Rows from block 10, named by matrix and row number. Rows with one number belong to one channel. Each number is 500 + 25 x the weight over its row's rms, rounded and kept within 0 to 999. All counts start at 0. Numbers have three digits each. After the name is the row's rms in percent of the matrix's.
# convs0: first 3x3 conv (model.decb.0.2.convs.0.weight, 64x64x3x3), inputs 0-10, a 3x3 kernel for each
# convs1: second 3x3 conv (model.decb.0.2.convs.1.weight, 64x64x3x3, transposed), outputs 0-10, a 3x3 kernel for each
convs0.23 094:508543563502495510546487501478515486524504497497492530509493477463452490499532476479476509508500517471487523477480501516493443484510499460468465516510487498489472538519487476461485497510480481488503526508488485500465486481455547517494495473497475446517523481476500463562490488486455504492482517527
convs0.24 102:452547540436506518497463454505492522456505511504519533440486474510496457492526428543496513516495511503504549476520443495532537504469484489535503489493520478535509490502475511537501525496496467476499518503489486467491499524492543530496535499490520487475520520492495488535495482490497463496493468506
convs0.25 099:506518540454522538528511506482497511489515470511469494470528476481506484511487490522489487489489499508470494496502535505521502437504493527517513492530496457519499490508517474504484506469511513491507463514534493563489508471475469517499512524512511475499534523472484484473479474522470477523449506542
convs0.26 104:468487538493503558478465512456521520496467513451515507511492491507479531495489516494518513531523501553492541443523483488504473497492515492507420509491500476440555477521499481491524487527503580456512510493504478519505510518477506536491502464511517467517487532478480578499497484525529506492501496512
convs0.27 098:473525524531494513501498501544491505495475530557480475479505506501509520493518470497473486559465514501524479526480524543479458528471503496454414530474511512505494488543501496513511509507485468564518464511475528488531460524504535503487520484501465488491498455474526472516548500476502498492478519464
convs0.28 092:517524483505497486521524480531505550528490488507494509493514494497489478517519495483489489502539487504498491490499504521518534516500510497509511449499520540504522503520512506523521493496503480517454520517481466470511504511517488498493499512524538468514501540481490530537474485526519501501543515478
convs0.29 090:529514478554496555484528513486472493529526505551537522462501477490512490506488453483488527508473497479535503500511464486475494519484514440494481494494466503510522476485533494499531478505501502523524519495543497518479510506491497471514505477456530490516472493493493486522494500500478468469460519479
convs0.30 098:491516494521552476488490512488495490521501511509496510540484491465480465493475498465516536480503531517536491512488514521503526519472503483500524522536519528505495465524553470483534503507509482509505493497495469502479481443531523495506525560484528499503466496506503480492498492560507522541512504483
convs0.31 110:490477504501526494448539498492539519526488492520488500527520491505498498493498510473494510551527499561498496479514474496544478503507533480538465495538463476514491477482526471484471493492497557476561482431457573542462504487483483477522536521503503482483525519467515483531520490493535515522485535482
convs0.32 092:474493491498513511520466481511526509526476484499439514533472458496512490486533475470481497524489489474521527545562488494512496492470475494516495454450465503553566461472464535518512519502520498494516547510502521508527529538528507532492489496505494533511482503522482460534519498471485486503444504515
convs0.33 093:525501517479505488509470534477467509474488500478502501505524516487507462491511489455512519460520516496497496485508487435527493525477462438515478491510509525528456503527487518487455486491503534528510488539544493466518486486481531491475509511503504444477508526512524453499445498507428535517517472448
convs0.34 101:543509471528541492527453520481489536500484489522478458483477456481499460490493511534497475492507489484526504459458545520507524483513488443531472477529464502479487515539524523477510504519514519529453529516498564474492507486466498499507504470496491529457515465528496422559482483488476508499494498500
convs0.35 100:449506506539497493550520494574490482527480512495524524475535519514454461470498464491512476491509497500521523547482486518467500512515478464459513498499483481517540503472490522541517500490498485509532480474518517520485500431528468498494496503466499502511465490512535511472491468496512517464507510517
convs0.36 101:514483489511463503474539479519474502484490521460476538504455498499466484462500494470503492507488521461511549458494524502492507504499476489440535530461466474499505495483514499498510548507496556465511488461535456524496515523472506510491512478502504499527529498481494467532515480496490483487494495489
convs0.37 099:475478449465493496471507482545505514488479526528476475487459500522518522462475535505474493508478489490448475489462442493488503521486557479489498499484500513545479465512493494508517501459449517504530513496488491477514519466494514490492502498527510484511499498554522513499521476453482454495519564477
convs0.38 076:488495486506453540526537514448482465457505494498490496485465486497506465460469507501482489468530507485507505472496491463482518452481520488465487530508465533518485521470473550515511530545512489483544511486498502519550511470529518515470534529530486508463481483511450478453486487454525500490492500460
convs0.39 110:497461509476465511481499519495529505514504508473489522486487525454475528546503424526492549525481486503512486465505504512548522481511478528532450446512547548482513489474471492516523484502494466457492507514527500488512503500504507472465556490482483514504494480486510474562526509565506528447477481473
convs0.40 108:467466521531480447477468453506510483502505473475529525511475474462522537496517515507484502510497497493505539463475479456493535529530488529519456512510512480486496530559525460502559524479456460501526523506492465461488494485482497509512503507461509512460453524520478512466490499495535496482517479522
convs0.41 108:492587456492431489504445484497554533508502499521494480520463459539487490517497501476508514555502509512442515481498487477475520442545487508552483476540437498475480499497481506550474481482514518512476516501457538468513523513517514497511528487482482456484496519482505483522473538514517499499501440480
convs0.42 109:483476526482498527483493462462448557487492495520506450487517524483516526513513472527477501511538521500525533495504478489515470489503471512522485492528460492534440503465522482489532490521456520492495484510483516494452489524472489500506508519500539481456518491532547475510494505488530515481500510484
convs0.43 089:532500493493508483485533510474479483466481501539515520476493501495509514486515494562508508507526469480483486491494509489493516502506440522499523481488514513460521522487478480508490489487488521500506481474500472473483516527526514517505483478502490518520529478524505534508511489483487512494476511511
convs0.44 100:482487510485497493485477507502542533502481503526484492541505528479598451504473505498515486468522492528496498484508490500496516496527484477490531475542542519512550499513497491551493489526512488442525510454509485535478523469473486478499528485534507508480511488533484592504514514491515486479516484498
convs0.45 097:470461489479475494552534515515479549505543501517478503535534496443455521517499484556527482503492484480535538464480504550506517487468489550553535525513539510502498479503492488472490472515564534496512490489488516524477493511476498512545492481463479502511507485490480468528544511486478469503470513509
convs0.46 107:524475458520461499504562509485428535523466522486568496462493476469513489515500481502478521468503494464537505479471506527499486512492505448543492471521500485514507511484514497475505503480488546509518536472505522504486516521498509509512502506529545512463487487508501532454483474498495477510477495486
convs0.47 114:486523540487490491554468474521501517470486508541526479469469479504490529507500541479515511490495497517484478573478506493511492483486501538499486493492528510473468478513493510553556486521483471513508468536518478494455514503483476498492460478516449530512469514487471499542546501487517503480494529486
convs0.48 103:484627522506515496499499523536502487489459534494534483470525489470506469524462514551489490509496488470508514491450471547496498475509444475447496484499521477524470481478503551518488495461515451527506484520468487516499535493495513486474489532526494489516543468530519498450469472516480489489500514469
convs0.49 093:525487513497529503500487496482465474496500543481473498512477485506495458482442461480503454482487489491528504481481473520476485490467484476478520517509510522531492518512529491467523488462474487511509503501460489481483500505514456481509472497494475485521481546485531501462476510510491532495502493499
convs0.50 092:516539513542491510487460503478501465518469491532496508542490466463496494506467509508468475477505527499513481479489491498484502471474546486512485445499503518530476520473468489506483497503482519492510501503515474470473474487533489485480499467508508510500513500488517562523478525530474510500470474460
convs0.51 103:488449522509510460533487492489488520492520476466513492498515476480502568528501498459487511488463491518492494468461490491537481428493502483551491494441485493503476471500508493486507496488500496484514530495512515502475478534457488485520520501521485546496482525455461486549460485512499465540520498517
convs0.52 090:496536497512491505510492464506499492494501478509480484474493505515496475458467448499496502458491524567529498508491503508437470483532555487473470498500510539525509509492486478499498523499489482484492492450506500483502520506504523483522494502511473492486501508506483526505456458514444490480464500464
convs0.53 102:473510481499471489527516537493519495473451532519483478540472482513516495464484511481517557455510475500477510491461518497495503479506478544501470480474518454492535472493487518494484519474522498483450509497464476485497517479449496540492487535502497472486485487508488506482526532459534501443479477479
convs0.54 114:509495502486524497503476469544435514543462472451551532516500497501475502497496523508504487522506509438467493474460515485515500511517531465466550517473495504497518517517427497493535518501524516558478497505496490528497494520503502528517509472478494583533532502531510518484501492533488496448502522532
convs1.23 092:522515503483469522500494471522530518502531510482485444473524495505545489516540513524504508505492455482512538485475487509515517507463504532486526501497486482488532459506450496476483515452487513546532470491476510519549491473498529510490506468469509501463468494510485485545537509510486449475539478505
convs1.24 100:474552499508536522470458506512497511548446478461529478556511503489491530518445536526499489484456540488517453499529505482461514530524517469539498422525496521471530523475493508529489509550481493465494471521451483504476495522490511511497517511501473505513482506470526534474486520465480496444509515475
convs1.25 111:520539502463485530526489489518504507552536521509482535503482523510461554549451538488515558510501537481464516506531535504501459451523496481499475469518465547498458497508467497485461479471521485484483508477476461489485523463455469495514515543500511499517525487488474526472466515486481534479488481504
convs1.26 100:445523517469487520477505500500487513480514524508473495504523508502506503473466532458515530486496514540440512500484474525513472535467488429575506495527473552427507501465504473523489494509528509516487500502516500497517523434533498493508489547484529486516542504472534518480486502494505488528491512551
convs1.27 111:466540500541477447504498522523497487520515523484493537508484512515510533522491520462532525522509543509494496469527478454507494471563511529497475480507469486529478445508528484492480449496491524517473529470496481525515515488494495493501481478518524519460532479530470499534519507518520484499540471457
convs1.28 093:531495531514512551496504492441486516517496471488504483488511494508502519538513478462527531519476485484511488486524490480480509511486495497455469518466515526527520478520528503509472459511475529453497475506541524548491447456517483480529494559455478516547503483506519542498483486505505490493507539491
convs1.29 098:510475504467472531517490507541516533509498457500498460537479512510479516531446566489497505532482524509528511505522533540479456506451473524506479494480518505501508478511548496526477505522464502547480502550505517501511465527459462479536563553514466508469502486522438472456498468478476504491490488547
convs1.30 104:492501502522458489509511498486463525472488508512461469494492467503474478506490498513496485465490508466476496485482504458459519475515465530498520512438437476470482534519499450533530484490528506518550485491472434464488481488477499511474481512498506501497459468553507517517537485469491484481491518524
convs1.31 126:521495510509442522508496528513489554498529497514506480488474554496461502520509484525521473516516477480484491501497541528501518556498504491523514509495492512463504512507464441497520454472454480483462496542485488514488486539497505539504480489554503496478456512454480526520525525484528495497522468528
convs1.32 105:484488571495502510501502464496497499523534519494512507459510453497468512539451486509500522505484532488511542494456488468475501497501464494498497506521476477467499509473456477502493506506492485515508441485494489497469501494512533515476509503502513542466489490543466481523537497518475484513451533483
convs1.33 101:491481508509492460462511510527497487530515491506508529508465527522522550497463538499484485522497504522562511540491536481511519521476533470517494518474469514467453492489491462482497510505481470497526447484510489506488488498510483509521494529506522520481471517487490500522499537492496467530464494512
convs1.34 090:505578485485457512496487469491528464537498493531450506496537528500500535466519459541492490483488485456478515490484547488492524482475509519493477521458528455495564483498541508531493504533546487470506511537494506530477485468514551492475552505453496529515518517483508460514559501476490510542541465497
convs1.35 097:502434486499458456511516507500517487474507542535472457497508540502468495479483484454452515500516542522499503491524494482545475482546467556488488473493488469550513476518449488474514502551528491557461512544520489496448508532495484495460504519528487533489491524542506496475515471524492464477502517497
convs1.36 103:549508501495545503504535463497529541516466498452487483468551496513499482478510475476518455472521512488530503549487514489461504456521538494469510500480519489500533491488488511509509506526545523503483522497488519490524519506502533483523522454488443524525534488535519462527501464516480514505489548498
convs1.37 102:474489508506485507536531430509481509541489463507507453535483519458503499483507486464499532450487500520503540463507507477486536536477504469477500428519513506526501478557515484531483492487498500496513525522486496518544488523478525472516508430525482486515508465507496537518476495553479535568500499480
convs1.38 093:515451463499506476503509514475439495502519487528519517520493476537510521487541551533496521509512508532496523499488470487503545512525489506485432518465468514522499494495509514460484448484462463514499482489510461498515500502509497519534532484516483493496477534490516455489485460514516506511510542512
convs1.39 106:521483505536510449487468521495479462461532521510426507537481498508517519496492496507513493513537509490506542518496481490512484556532514485528506503514508503499486509526467500481507484477518489527449466488494493546519538486511506522479542521501464495446521540495491502492516552539526548459507468466
convs1.40 105:555517501551533421443511483510453481540490501463534512492496431483499476522506496484495518497512513485520481497533494503479514526496496519528487514514491515492512515504550521473527475500500495507487506512538482505488469465523477492475488499522496499487562471497486537524497512505496501477522552522
convs1.41 104:502497472479513482496464519494502466470509448448493503502510507511506508501495482473502503470532532507530522476490516524485479484486519497517499500484536526490495504511541507453496474521531491496471528451476477526462531505519528512485517456538504492497506482504471525497542514488524495446504472527
convs1.42 102:498550472505493513505473494514476494478522469427505527478470527493528481527546446415542510512524502515546468505517541517485507481495467497484487487485514515529495494514486528491532497521489533527473555510458571503482538504476531470503483471495495494482483507499477537467455493489487473495565440547
convs1.43 087:498490477501485513500457521477531498523507488525448478525537499480461468490476496563523459486517466451458497543496469472524471499441483490470507496474479497533494523505482496465502528526533514475497478482499517461470483522503477526505495461506476486488504483486522473504527511480500474491534494475
convs1.44 104:520524512467493514502498477513516528511481489495516500477520519525472536509441527488538541528473485537456512519506487485500509535494529471497485471516475523484521504502496482478430498499476500496517531524449440494546502501491470506530521502512455470566492541481568446499467525492496532522498516494
convs1.45 099:529477473513518532527502470475529486507488480534452460495513498515555499490473470439467537536502459483489469522545486497491474477458489494460467520468454462525534459469528544528496462498498507498516490505480473484486516482451456504489499495530481482514492502492526507492502464514484477506490527515
convs1.46 099:507475434451531528530492485535470501496495504447537497486491470492460518506504498490539502507505512500497518490550476479513514479500508514583497483501515507453463528485505517478522480492491566480514475474499452504510536417542509471512532494485493537495506481464538486410530532467490500478509470556
convs1.47 107:488494465503528526509513510481507530520527484480490519507496511442514513517515480525534502495531431502503539524530480508509511537508505524498515491486520530514525496498518492471472529492526524484514522452502493471524486488540453447544479516502500471531482512466519489543517516501504506491510490501
convs1.48 103:505477526459517498514474508525479481487501558483528523513540510525456502466509472521488578518495481503524477499496499471457456460537512516447546504473551529491475514500494526495481457507544488511503505492537499497501508526443486456517461504470503534559531509451487478537493524461500502497462507512
convs1.49 094:517455480500483488484506474519513500503509518474473476508557508497500484499489429544483493496540526524530517544547516504515515469501474495558494514550474531515447517493451532532508523482517502467508506499498535481509475471485519491457501555504507488493510526479511511519526483460488480486494494540
convs1.50 088:520520491481504504469475493506495492535541481490492514516525475495480512503477479516475515501503489551515513518472546451500488501520529582460475539498478517497530471477551517505497497509489518460488473527502456518498545516543467465527455509544510507528519474430502517533519515545478475471503475510
convs1.51 108:511479509531541515471508465472539483480502498499493463505512474460513493469535513509495473498486544498509525508523486529467521514531523500513516504527468495436527499492557527465537490474548512502549467525496489491537494526489518496519523508526482499507517508494528450483501429490492518521495546528
convs1.52 106:528550489517487540498529541509541479480456496530511491453471490471526493502469478483489514491489507523473512488524523483511500454474484484453482521509499538523528493479453471452479542485510475494506523520502451471526531524538500483509549525510495532536504545507517489484489545479587484517504509528
convs1.53 106:464501523515454489539508442541522497491522506465531531508478511498500505486518440539462474490520428497531516501529504495530531518509460475529520481508556489499426501471497503497471545477499469518550477555501538474551488540514513508497519484494506495505458529509487498515496539534531510483503478475
convs1.54 102:542480438519509533490507541458449583550496445498551475494505475479498522533483505509527461523458478482487479482496530477501477501464502524494440514474489544486527500512536455493536458478520461502542483496528531484480482540522486504520517499516501510475483472509467491498505509480510527491469464528