Weights of a small image super-resolution model: soap at rate 0.0027, batches of 128.
Rows from block 11, named by matrix and row number. Each number is 128 + 32 x the weight over its row's rms, rounded and kept within 0 to 255. All counts start at 0. Numbers have three digits each. After the name is the row's rms in percent of the matrix's.
# convs0: first 3x3 conv (model.decb.1.0.convs.0.weight, 64x128x3x3), inputs 105-119, a 3x3 kernel for each
convs0.2 101:199088135176117133121101153104126115100163115169099128149158143148153109155153092127173096136125102127087149094130175132100071164112081141124095139154136126138093090119138082073174144087085108135071147112117104086136127156140120138160089105112115124123134148150139113123112143144116130130159114113114121172104163169114144131117119129165090120167130127136137091151106151165116143131127139088132107159155099
convs0.3 116:107115183127130137194113135129125117150175125151120100093122081144119126151128134091123102170139109128118090138158137162130125120115107122169133098165162081150131117126153166090100128138106165127123110110097107113120148104074144121133147133130169110092115112144137163154154144130125098082131073098134116110108128125128127119093099187137083127150135107097155179119102099141127078160142146156135096181166093
convs0.4 101:125138145168108104124115054148144117126130130115080117111143184132126141159137113153135147129171163096133150147093094116086109118139133140123170139087107136087104100119137125151133097138143108148097125162165124163138196140117147084117132095113138091094130126127087130105115130078120160126136177112109137146113126138101117104101177160155155093093094142158135154124112129122117111146131095112100075097116109
convs0.5 093:131085122124082146128086135072138112081157133157143144161178147151151126105139133147122110141106100076087166082115143109149165186187086097157166116143181129117086101152140083121151094105097093171149150101162110167127083135177119113157130143074122120091159162124152139134145094115073120096131125120094114134162177127165137106167103113132113125127096103179152102147158148137167079042066111143103103081161152
convs0.6 108:130118130115146190130133181076127162140153138131126089087135184114152174098076112164133120118106138110130168105096058069128138117108112128134161121142121124083071163156127171177137135152109151129149130113162117124109176172175138170105087120115073141120112156122119103086129101096138116101124158110092091109138140127083112116108126154142167090106132110171119109125102121104127130149109113088109150103125141
convs0.7 099:147150131123175145123148108114119145105122112138130062126116085146112159109081127108148129146177122114100098117139152141119104069087150127105114098097136062100159132141134114127146093140130126116156130179114149133110122130130114138140132154125136144108153147153131106123111151138124163117122194194111124122124159150126134120148098119133146120116143159112104107121137103117138128115101100067094101110119136
convs0.8 128:145110129126111135107103136159126108115103108090094126123108111151130114097125136093139097138145126139109137121119096144148140133140127111146173118097109128121110160137069133135135131146171146118129099094139106101108158137091112114139112100130172163104114109118117083125139110163130101118141138121140163132121135144115128125151147122162110120129105133117106120126101123170119109094141162081111115120087096
convs0.9 100:103109139136115092145113086116098129123121098115130110108113123147127112156126119114106154155116153202097130139142182132120127094096119122127092070086107122173185163126087165142114094158176173145141100139145117112139113086062120144122088123122120161147105112114082083147124106145115114108149122106155122132098117117147183186143114133111120184123115123091126117137130110191132068151147054172150114135126129
convs0.10 083:155103114140133148072160145136144183094118165136111108119127129116126108193162157091105156125123176110137127118188175143171100123138141107102099170155118143155188106104054140135101131172131104152091090161084099115171116086079098122094128143119145105125110157147169197171125163130126150109132137102201166113175138114200168184100122125108110086184134140116140079134134144088116134131082099152101174088080161
convs0.11 117:162150150131119157137151100137148120110097141118120161139125126172130135130158137111112131100124126131142130155152133126124150141146142170147130113122124102115150147147115092148129110125163125151161148101130128131136123106107117137127112156157154147144146137104112099111096124122111094125101117115156155144136106090111124104140107136120158115117116094112112157118138128183148123123120140128163166073116148
convs0.12 077:104139074115140112109111139102137135123107134162109117103115173112143183168126099158153133134114110215090109139137157111102152103095156137147130135149146098122142136105135112134105102123047103085151054183159117125127113184133126160102116140097108129105120158114145159103120166149097146140084079123140170168154155150161140108098197154128227102122161137154163129132090141154090153179103103155135125081088060
convs0.13 101:115123133134084131125163149091131157119124132117125077091105111128130117127128101141103110140149141108169170120125116118143099146124148127128134116139112155136133150137136141143159115117133179133161089182173119144106126119102142147102099138105131128113129125124129140133147156110112155136144106107116153150086142157100158156095125115114129084139124105144157147123140117117117141154110127090103161092138099
convs0.14 108:145133129133140114156140120120109127096145158101139145125109134124134136127131176131104091120111098126101135143113122129129145134149155124140097135144141097109147045098127117084085179063080120101100141124158134114109141150122125148113127135134084127164123109150125115130100148156133136114146108097161152175188134133145130125136167185115147135102125128099114122130117096096100170142124125149171124076127148
convs0.15 093:159125098126113112149154094184120135135111066112125072133161172156129165137130204094081180104113174078127143111133149080165134109141115125100181125075127164107102150127135159122178104083129106128147143162147122105126112088137137124076112117074090091081099141117170199097173125095092101110108157145147145157113109160141110152123110155149119143113099139144132115129103139113140157129142147165131136127098118
convs0.16 102:146131103128092078134137146138122108131133138094124145148127130132150144098126139157152093115103130041089155178144127105107099143113113086135184123125156148086092105112137121131179168119155143152139174154125151168107115135111158131106165100079124137148137146152103115115165120072158143108100105146096175131110138125081140145106123149141137177127089090139112081161147111110108126127162122075118116083112148
convs0.17 093:127170159091162123116098133110175119134149120174138120109086122142105121147160133145156089173133098151084119147131092147155089123140117118089124090093127115129127131112137135088126186097141135115134118167132090127132125082107127108121111135159181159117107103116127161147114144157107074121103080101131151075116155133126143134102157161117112179117135161121124158093117136118128118149138133129124087146146138
convs0.18 104:140113111148144104144146124104153128093112122182131111110116142083115140120127106118125102125141108107130158112094106136133144136176108130124130100137110095166163070089116141156121127154168112128105121105166142101122125180132113130140162124114160127123148140138115101133104143143130116141167186208090098134087094115155108101160131148141116111163110165134127128140163153150168126104146129115120109134137161
convs0.19 075:127108146148110114065101116134124155134139145095117140127120124119145130156085074197169135093095131035083177109143112156113090108089111163160157109113122090091110150150117096137083097134110099144139130136100135146108184126108163140184093088178108106116138162127136132069130138097122151118079127146201117043195138091124113115100132134108118109152135117140137101120102109113141135093129170068103118024089130
convs0.20 083:177106141144192207107155159109140133095135106151124083129136142125127114148140141166091177179142157088137099096125185113116103139074066113106070145148119153178169147127114158156125155137092111130093140127084164158186111099148075085108054100111127093126087106085114109112090070116155134174141118122195110120112124123092135163057173228081071092108141166126123155132137130080113119095092121140119150128154164
convs0.21 107:141141121114150110136136138112148153117121131128143108108139134092153151109113140156139142104116103117136122140148140131141127118119149136125125133144156128119133131133091112113128167108131139144098163123108134111132122144153147153128101104155116121128122099117129129117144130105133122103110115104145118136114117125115110125115140089114118150128100119117124114130141116140143183063086106092150160092120122
convs0.22 088:124123135124123095112115129108129117157150077202147140116167144139166141129140101155129113098128127117166170133135148128125140130154152098127125185161150181136109085109133097107099121136079112129154077166116095132131151114108125136099089151151105098095103117110105143119091126098131163129091088143106112119131126118144133123075143135055120107098123114120127111131132164147124130060055078115146105141132075
convs0.23 122:119128116129142136115144094130141141114132139125147140122135133096109136134108128146131136128123124152148161090121158150128138139130096147120144118110124102128135157129092127122115080141132125096161151162117140115138125148093123140140172116111114119124135109101126114122153129148117122120148125154109120126127099116148138153159105138135124163124147116103114136109156135140175128137113098143171115147160113
convs0.24 095:107127167098108119075137074130151146121136120119107082101089146107115133073125120127171171148140087094068088134128084078091119148147131135125100141152165058105129109124120108128149158126124092126128175123122136131145104128172152138143124110112166125148154124127126109109092126161123121140105111095141097094120130123122106082142095148115150180085100141113137092125148148133118141180136114055075103081073098
convs0.25 098:117151132111167148119163129165130111127126127139148170132161138188145100137105063093164189099136177180094089135143081123164139130151149108108091154128119105078114127146125136124130151119124153137128113096104153137128127155117067140124100124079120160115115099109144102108112123153124128143094092132098117137141145162137127088110109093146113136111137159156154129146131133103103132099130145100140115154136114
convs0.26 121:148106129120146137144171126095151133102117077114137163127099090109117113123126145138134097085133103114125179092123103158154124138149134127137102129131098148120099084160109093156101125126138095130190107181090136104113124115105144165127139120126138141141117129111131108093146165144145090094092125110096154149165132180143098100105153101138115108152135151086133107122113095125141146068101113185173152082086048
convs0.27 096:121099112140094150134155123100106129141099106151116099173160154147127144166125145132109146100101104097123097119136128135134120089114102105150148082125147137149175126112136119130145110156104132109169107146112138123128157161158132134139141109162092119138118095108132112155111096086069135139073142134120100093099119123049095082075155158099147131137133169199163169138153134121157136086103170081096120091119115
convs0.28 086:190116121156154162171193166101167128089136130144134100156112096134134118096103158114159161123146112117108107090129140123127116143148104138092089145127106173177150129115146086099113096080145050111185149157091132137115070112093149130146167119134074109095109141129090130118148104084144107112083166158061124118132143135155144103149091132115078149150171161110128140141153164099162167110105165169142144095104118
convs0.29 113:146162127137124137147117138137108111185144095116145118131128127142148144089107111113147143149122154114111126154115115138125113131121106117141121150165129104114076171158115141094103153138095113144126138126142099157134130147102129138112106159112139100118153134121119130098153145126112110120137132142151120092126113125145134114115109137129128115080126143112153111104123133103120169146134109121138096135151133
convs0.30 075:125136175150170153176186096109117148083116116071104136123135142152123114130129144107109181172115136161142136120146180153112123171101106115163173125142178165176169150140104131197146081137142105148096145140029089132149119155185139164128123147134120121078141132120123142149122113158090112124152127091128158129118131127112091090145152112103128157118131174135105098138155136127151188085132137113128159145071083
convs0.31 091:141108124145128111079120154102114143158115120092103146132128164111104117105155085167089092096095129061137140150147157158157136117159146120173152118150126088111088091143155118115150118134119101103169118115158101112149122140154099131136182144157143115155153121112147116099089095120107071112103095094134131101092124106060149155119184110122122146114132120116143126103148145118155126135127143103142211018091158
convs0.32 109:130135190151136101123125117118119107111126130087111132096103154114109126114132133125116086127120096149108115130120129072126133111123127158174144123092123098090134112127155071125103148150139088142145077160095146128124140128123119121163094117138141144154102101132128120124124145140144131133129114163136132098098124118151118135108131127102144107142120122073107099117123085096107116137156191119118148123077120
convs0.33 097:126136141107153165146166201129141109109133150138081163144100094116109103153101069102131162161099157154109100151149145144120109132125101141151110114149115136153139133127138165143127134084118147176103145149086126089171129103117129137156105129131063139179112116169168122135117100119121115153132114167124097082172155107146126102106088157104118129139156156119087141152095134143042074121112074150188144154107075
convs0.34 113:053138103129148121138103126118151132156109120146130087155111127101087132093088158143117153085111113134118149154138121117126136119107101104137153108105135114114117114105167102121123150133158154127149112104145116084130142134148120167095120132116118143120138121108099125171120133114085133151105103155110120120115112123086084102131141115159153155118121133129118112105104086121139125135111134110120113126082106
convs0.35 093:121162094086157128064127142108079161092061101132146127111104127162132128143170126118150137123079062170175159139135146133113111116097079117096130130088066168116072151109138128087124081125178122118116130164139131133124161118086156144120106114142096126167091138179154126082179174128070091084128140126101174161086118127090077111111143113114129106163119136138087132110107124155131124128179117129152145061109086
convs0.36 094:120127138145116130123096148083127121100123171120146157129142123127163149091174155149130120118099125086119143120124106095135143111098085128109107116125065132110083138140133112117137083131116127098147134121122138122156156167143133132146130092106113136135115115108112095130145156115167159175136154141145152135171126107150091099175049139128059107101147139110126117133128129124135149120134113117118138089118126
convs0.37 124:086117141132136104135162129116127131132145104129074096125107092143139122100124141085157137125103170148130144120104119102131106165205128105101123163128126144121086118129122143103153151136153114147131098142129131135085162150113127122114102103090094150116139153130115121142113091143133113128143150148152130143107151141087109118080143151136068110121106093117109140121126192138120144166135111072091125068120121
convs0.38 094:065133170066111166110130118116083142102149115109149107128100154124135128124146098148129110132160100157161100150111114132107117114142169105114099165154114159102132152111107158112114134149114176108125126144125114151108144139072126158111090135100122111104146112117150109135133133107142138083182133061161164175148125144062084091098189201120157176095119140135154115091135129107130113148125084142128127133139106
convs0.39 113:127120127147097138133134132134084154138133151096148138100125136121105147134141172083123139097165121080115106166128123115122112122160159153133110121108157115097145135112091150114119139126162156146110135101151101087104143152121124159135114095090117117098126102138117100156110113141104114112149130142138089121121112126092137175090067154127137138144097093129098107096142098114132082144187212105130121080100135
convs0.40 099:104112162120085143149050121078098120118120115145124078132135143097113118127114125121136110113113109191116087080140111133148098087140137066142197106141096071148133126144122110157117116156116114129117138170134135122109140136121129103126158131130159140105159131135144104144107085132114102133198136082128190178122180166095093052121106154134130144141134124121109131142099149094106118115134098123165150122166115
convs0.41 097:073119088183160082164139111174163115126149116134165168115126115128087100144130129121132090116144127134117116136138146088098093127117149141147131151128139088116178122128140130132168100170175122122138222171150094142143133162146109131134127128134095085076134130139194153170190178195123129148144129113146130133071100152138131148085176161081122159133142151129115153135128101103123088120089114206195152133176169
convs0.42 109:083139118104139100103107086135143108143124131166149141120123130139112128141106112128152086147121104129087163145127142136131151191134097144136110145131131126124131177101140139136176100102118153085109069130173130147088130148113132125128162107136152152115128127154083122136105125120108128166067132167069124155115111159128115128095106108106091122071139148127135146143144149153109129130147101152160142148134143
convs0.43 093:160131142131135148088092099144147138075121153106130120066077135100120164129181165181127140132100126138125078158122083147129112086103147081135103106071084149098129176130125133124139116164166109169113144104153120118093130154139098115106122098148129170141116154145088122097097110100114123151132193152167151141131117133127115129156113116160104109126086125100113117093132140174207189156149127023014051086051112
convs0.44 093:165161131154132149183130143104124149089158163150138076121120115142114093124104089131113124150156164120133126109148130123145112115123126120123106123135130090142156130103106158169114111191128075114178125069157170123143119152167131127110137130096145155154089104138131106153121123120147133165093100128114103130130156138157171157122138103140141075138135099142105128150103129145126093131129134130169137129145133
convs0.45 101:133091122098134139149136135116149114145118109115149142132146128124122130108111131112146187131096128112120126143123087138135137090112126116138107132135118147110102147146097125148141084138158100126125120159121137093139146141128084157142119123112090136115130145106149113116139151145114114130127120090137124137132102142095078091140167102117147110130139151119139112101120146133132109052094088125153155118132126
convs0.46 090:138131164141145100131143123106137108114135148142159177117139161101117136135120126110129142118130059160153115104135132117120124091115147124133164126158169094084106131130127106135123138134102152154150147144166098134105107139101105133116104139119152153142108126141114135130206134111109108096126151152148126110119150126099156147155136120132168136089073114164157153150126100162119104112098128105098130155141152
convs0.47 090:147152155135138130171129100155087143170175104112167115145110076131108112123132107139153129177201099159155110163125106095132096101138107138150174110149131058152111164158089152166090128165143105120168159099149116108136126148163115141183110119108127077111137099102137126148171133128102144098110139111123114115128086073130109106074147180127150172101079140154113085132121131123140131187147129129128090118143132
convs0.48 096:136138097118156150100121151135154122090125131119143147138109082122130130117090119107143145091123122084112119097150129156147122148165140137142054092125111100133162112108098116117114131123103111144168141093088121105129115118163155110131153127077129092118171106122150081080118105146119120151145154187128104132127108163142150138077101179131118144135163110142115125171137119154115091147140091133142130110144135
convs0.49 109:130111142152129132154070128110119083116127121091115146132114042122130080145170172132111147128168147148133115117133081130102141136132164079128106153167174146120110099122113123145120107107122124142092111136138117147134123113094111117134116135116116126118101090113139135157142144173147156153123111115078138067123175111104112112097143080173139085130118138115081076101117116089133136110169147104134109115126110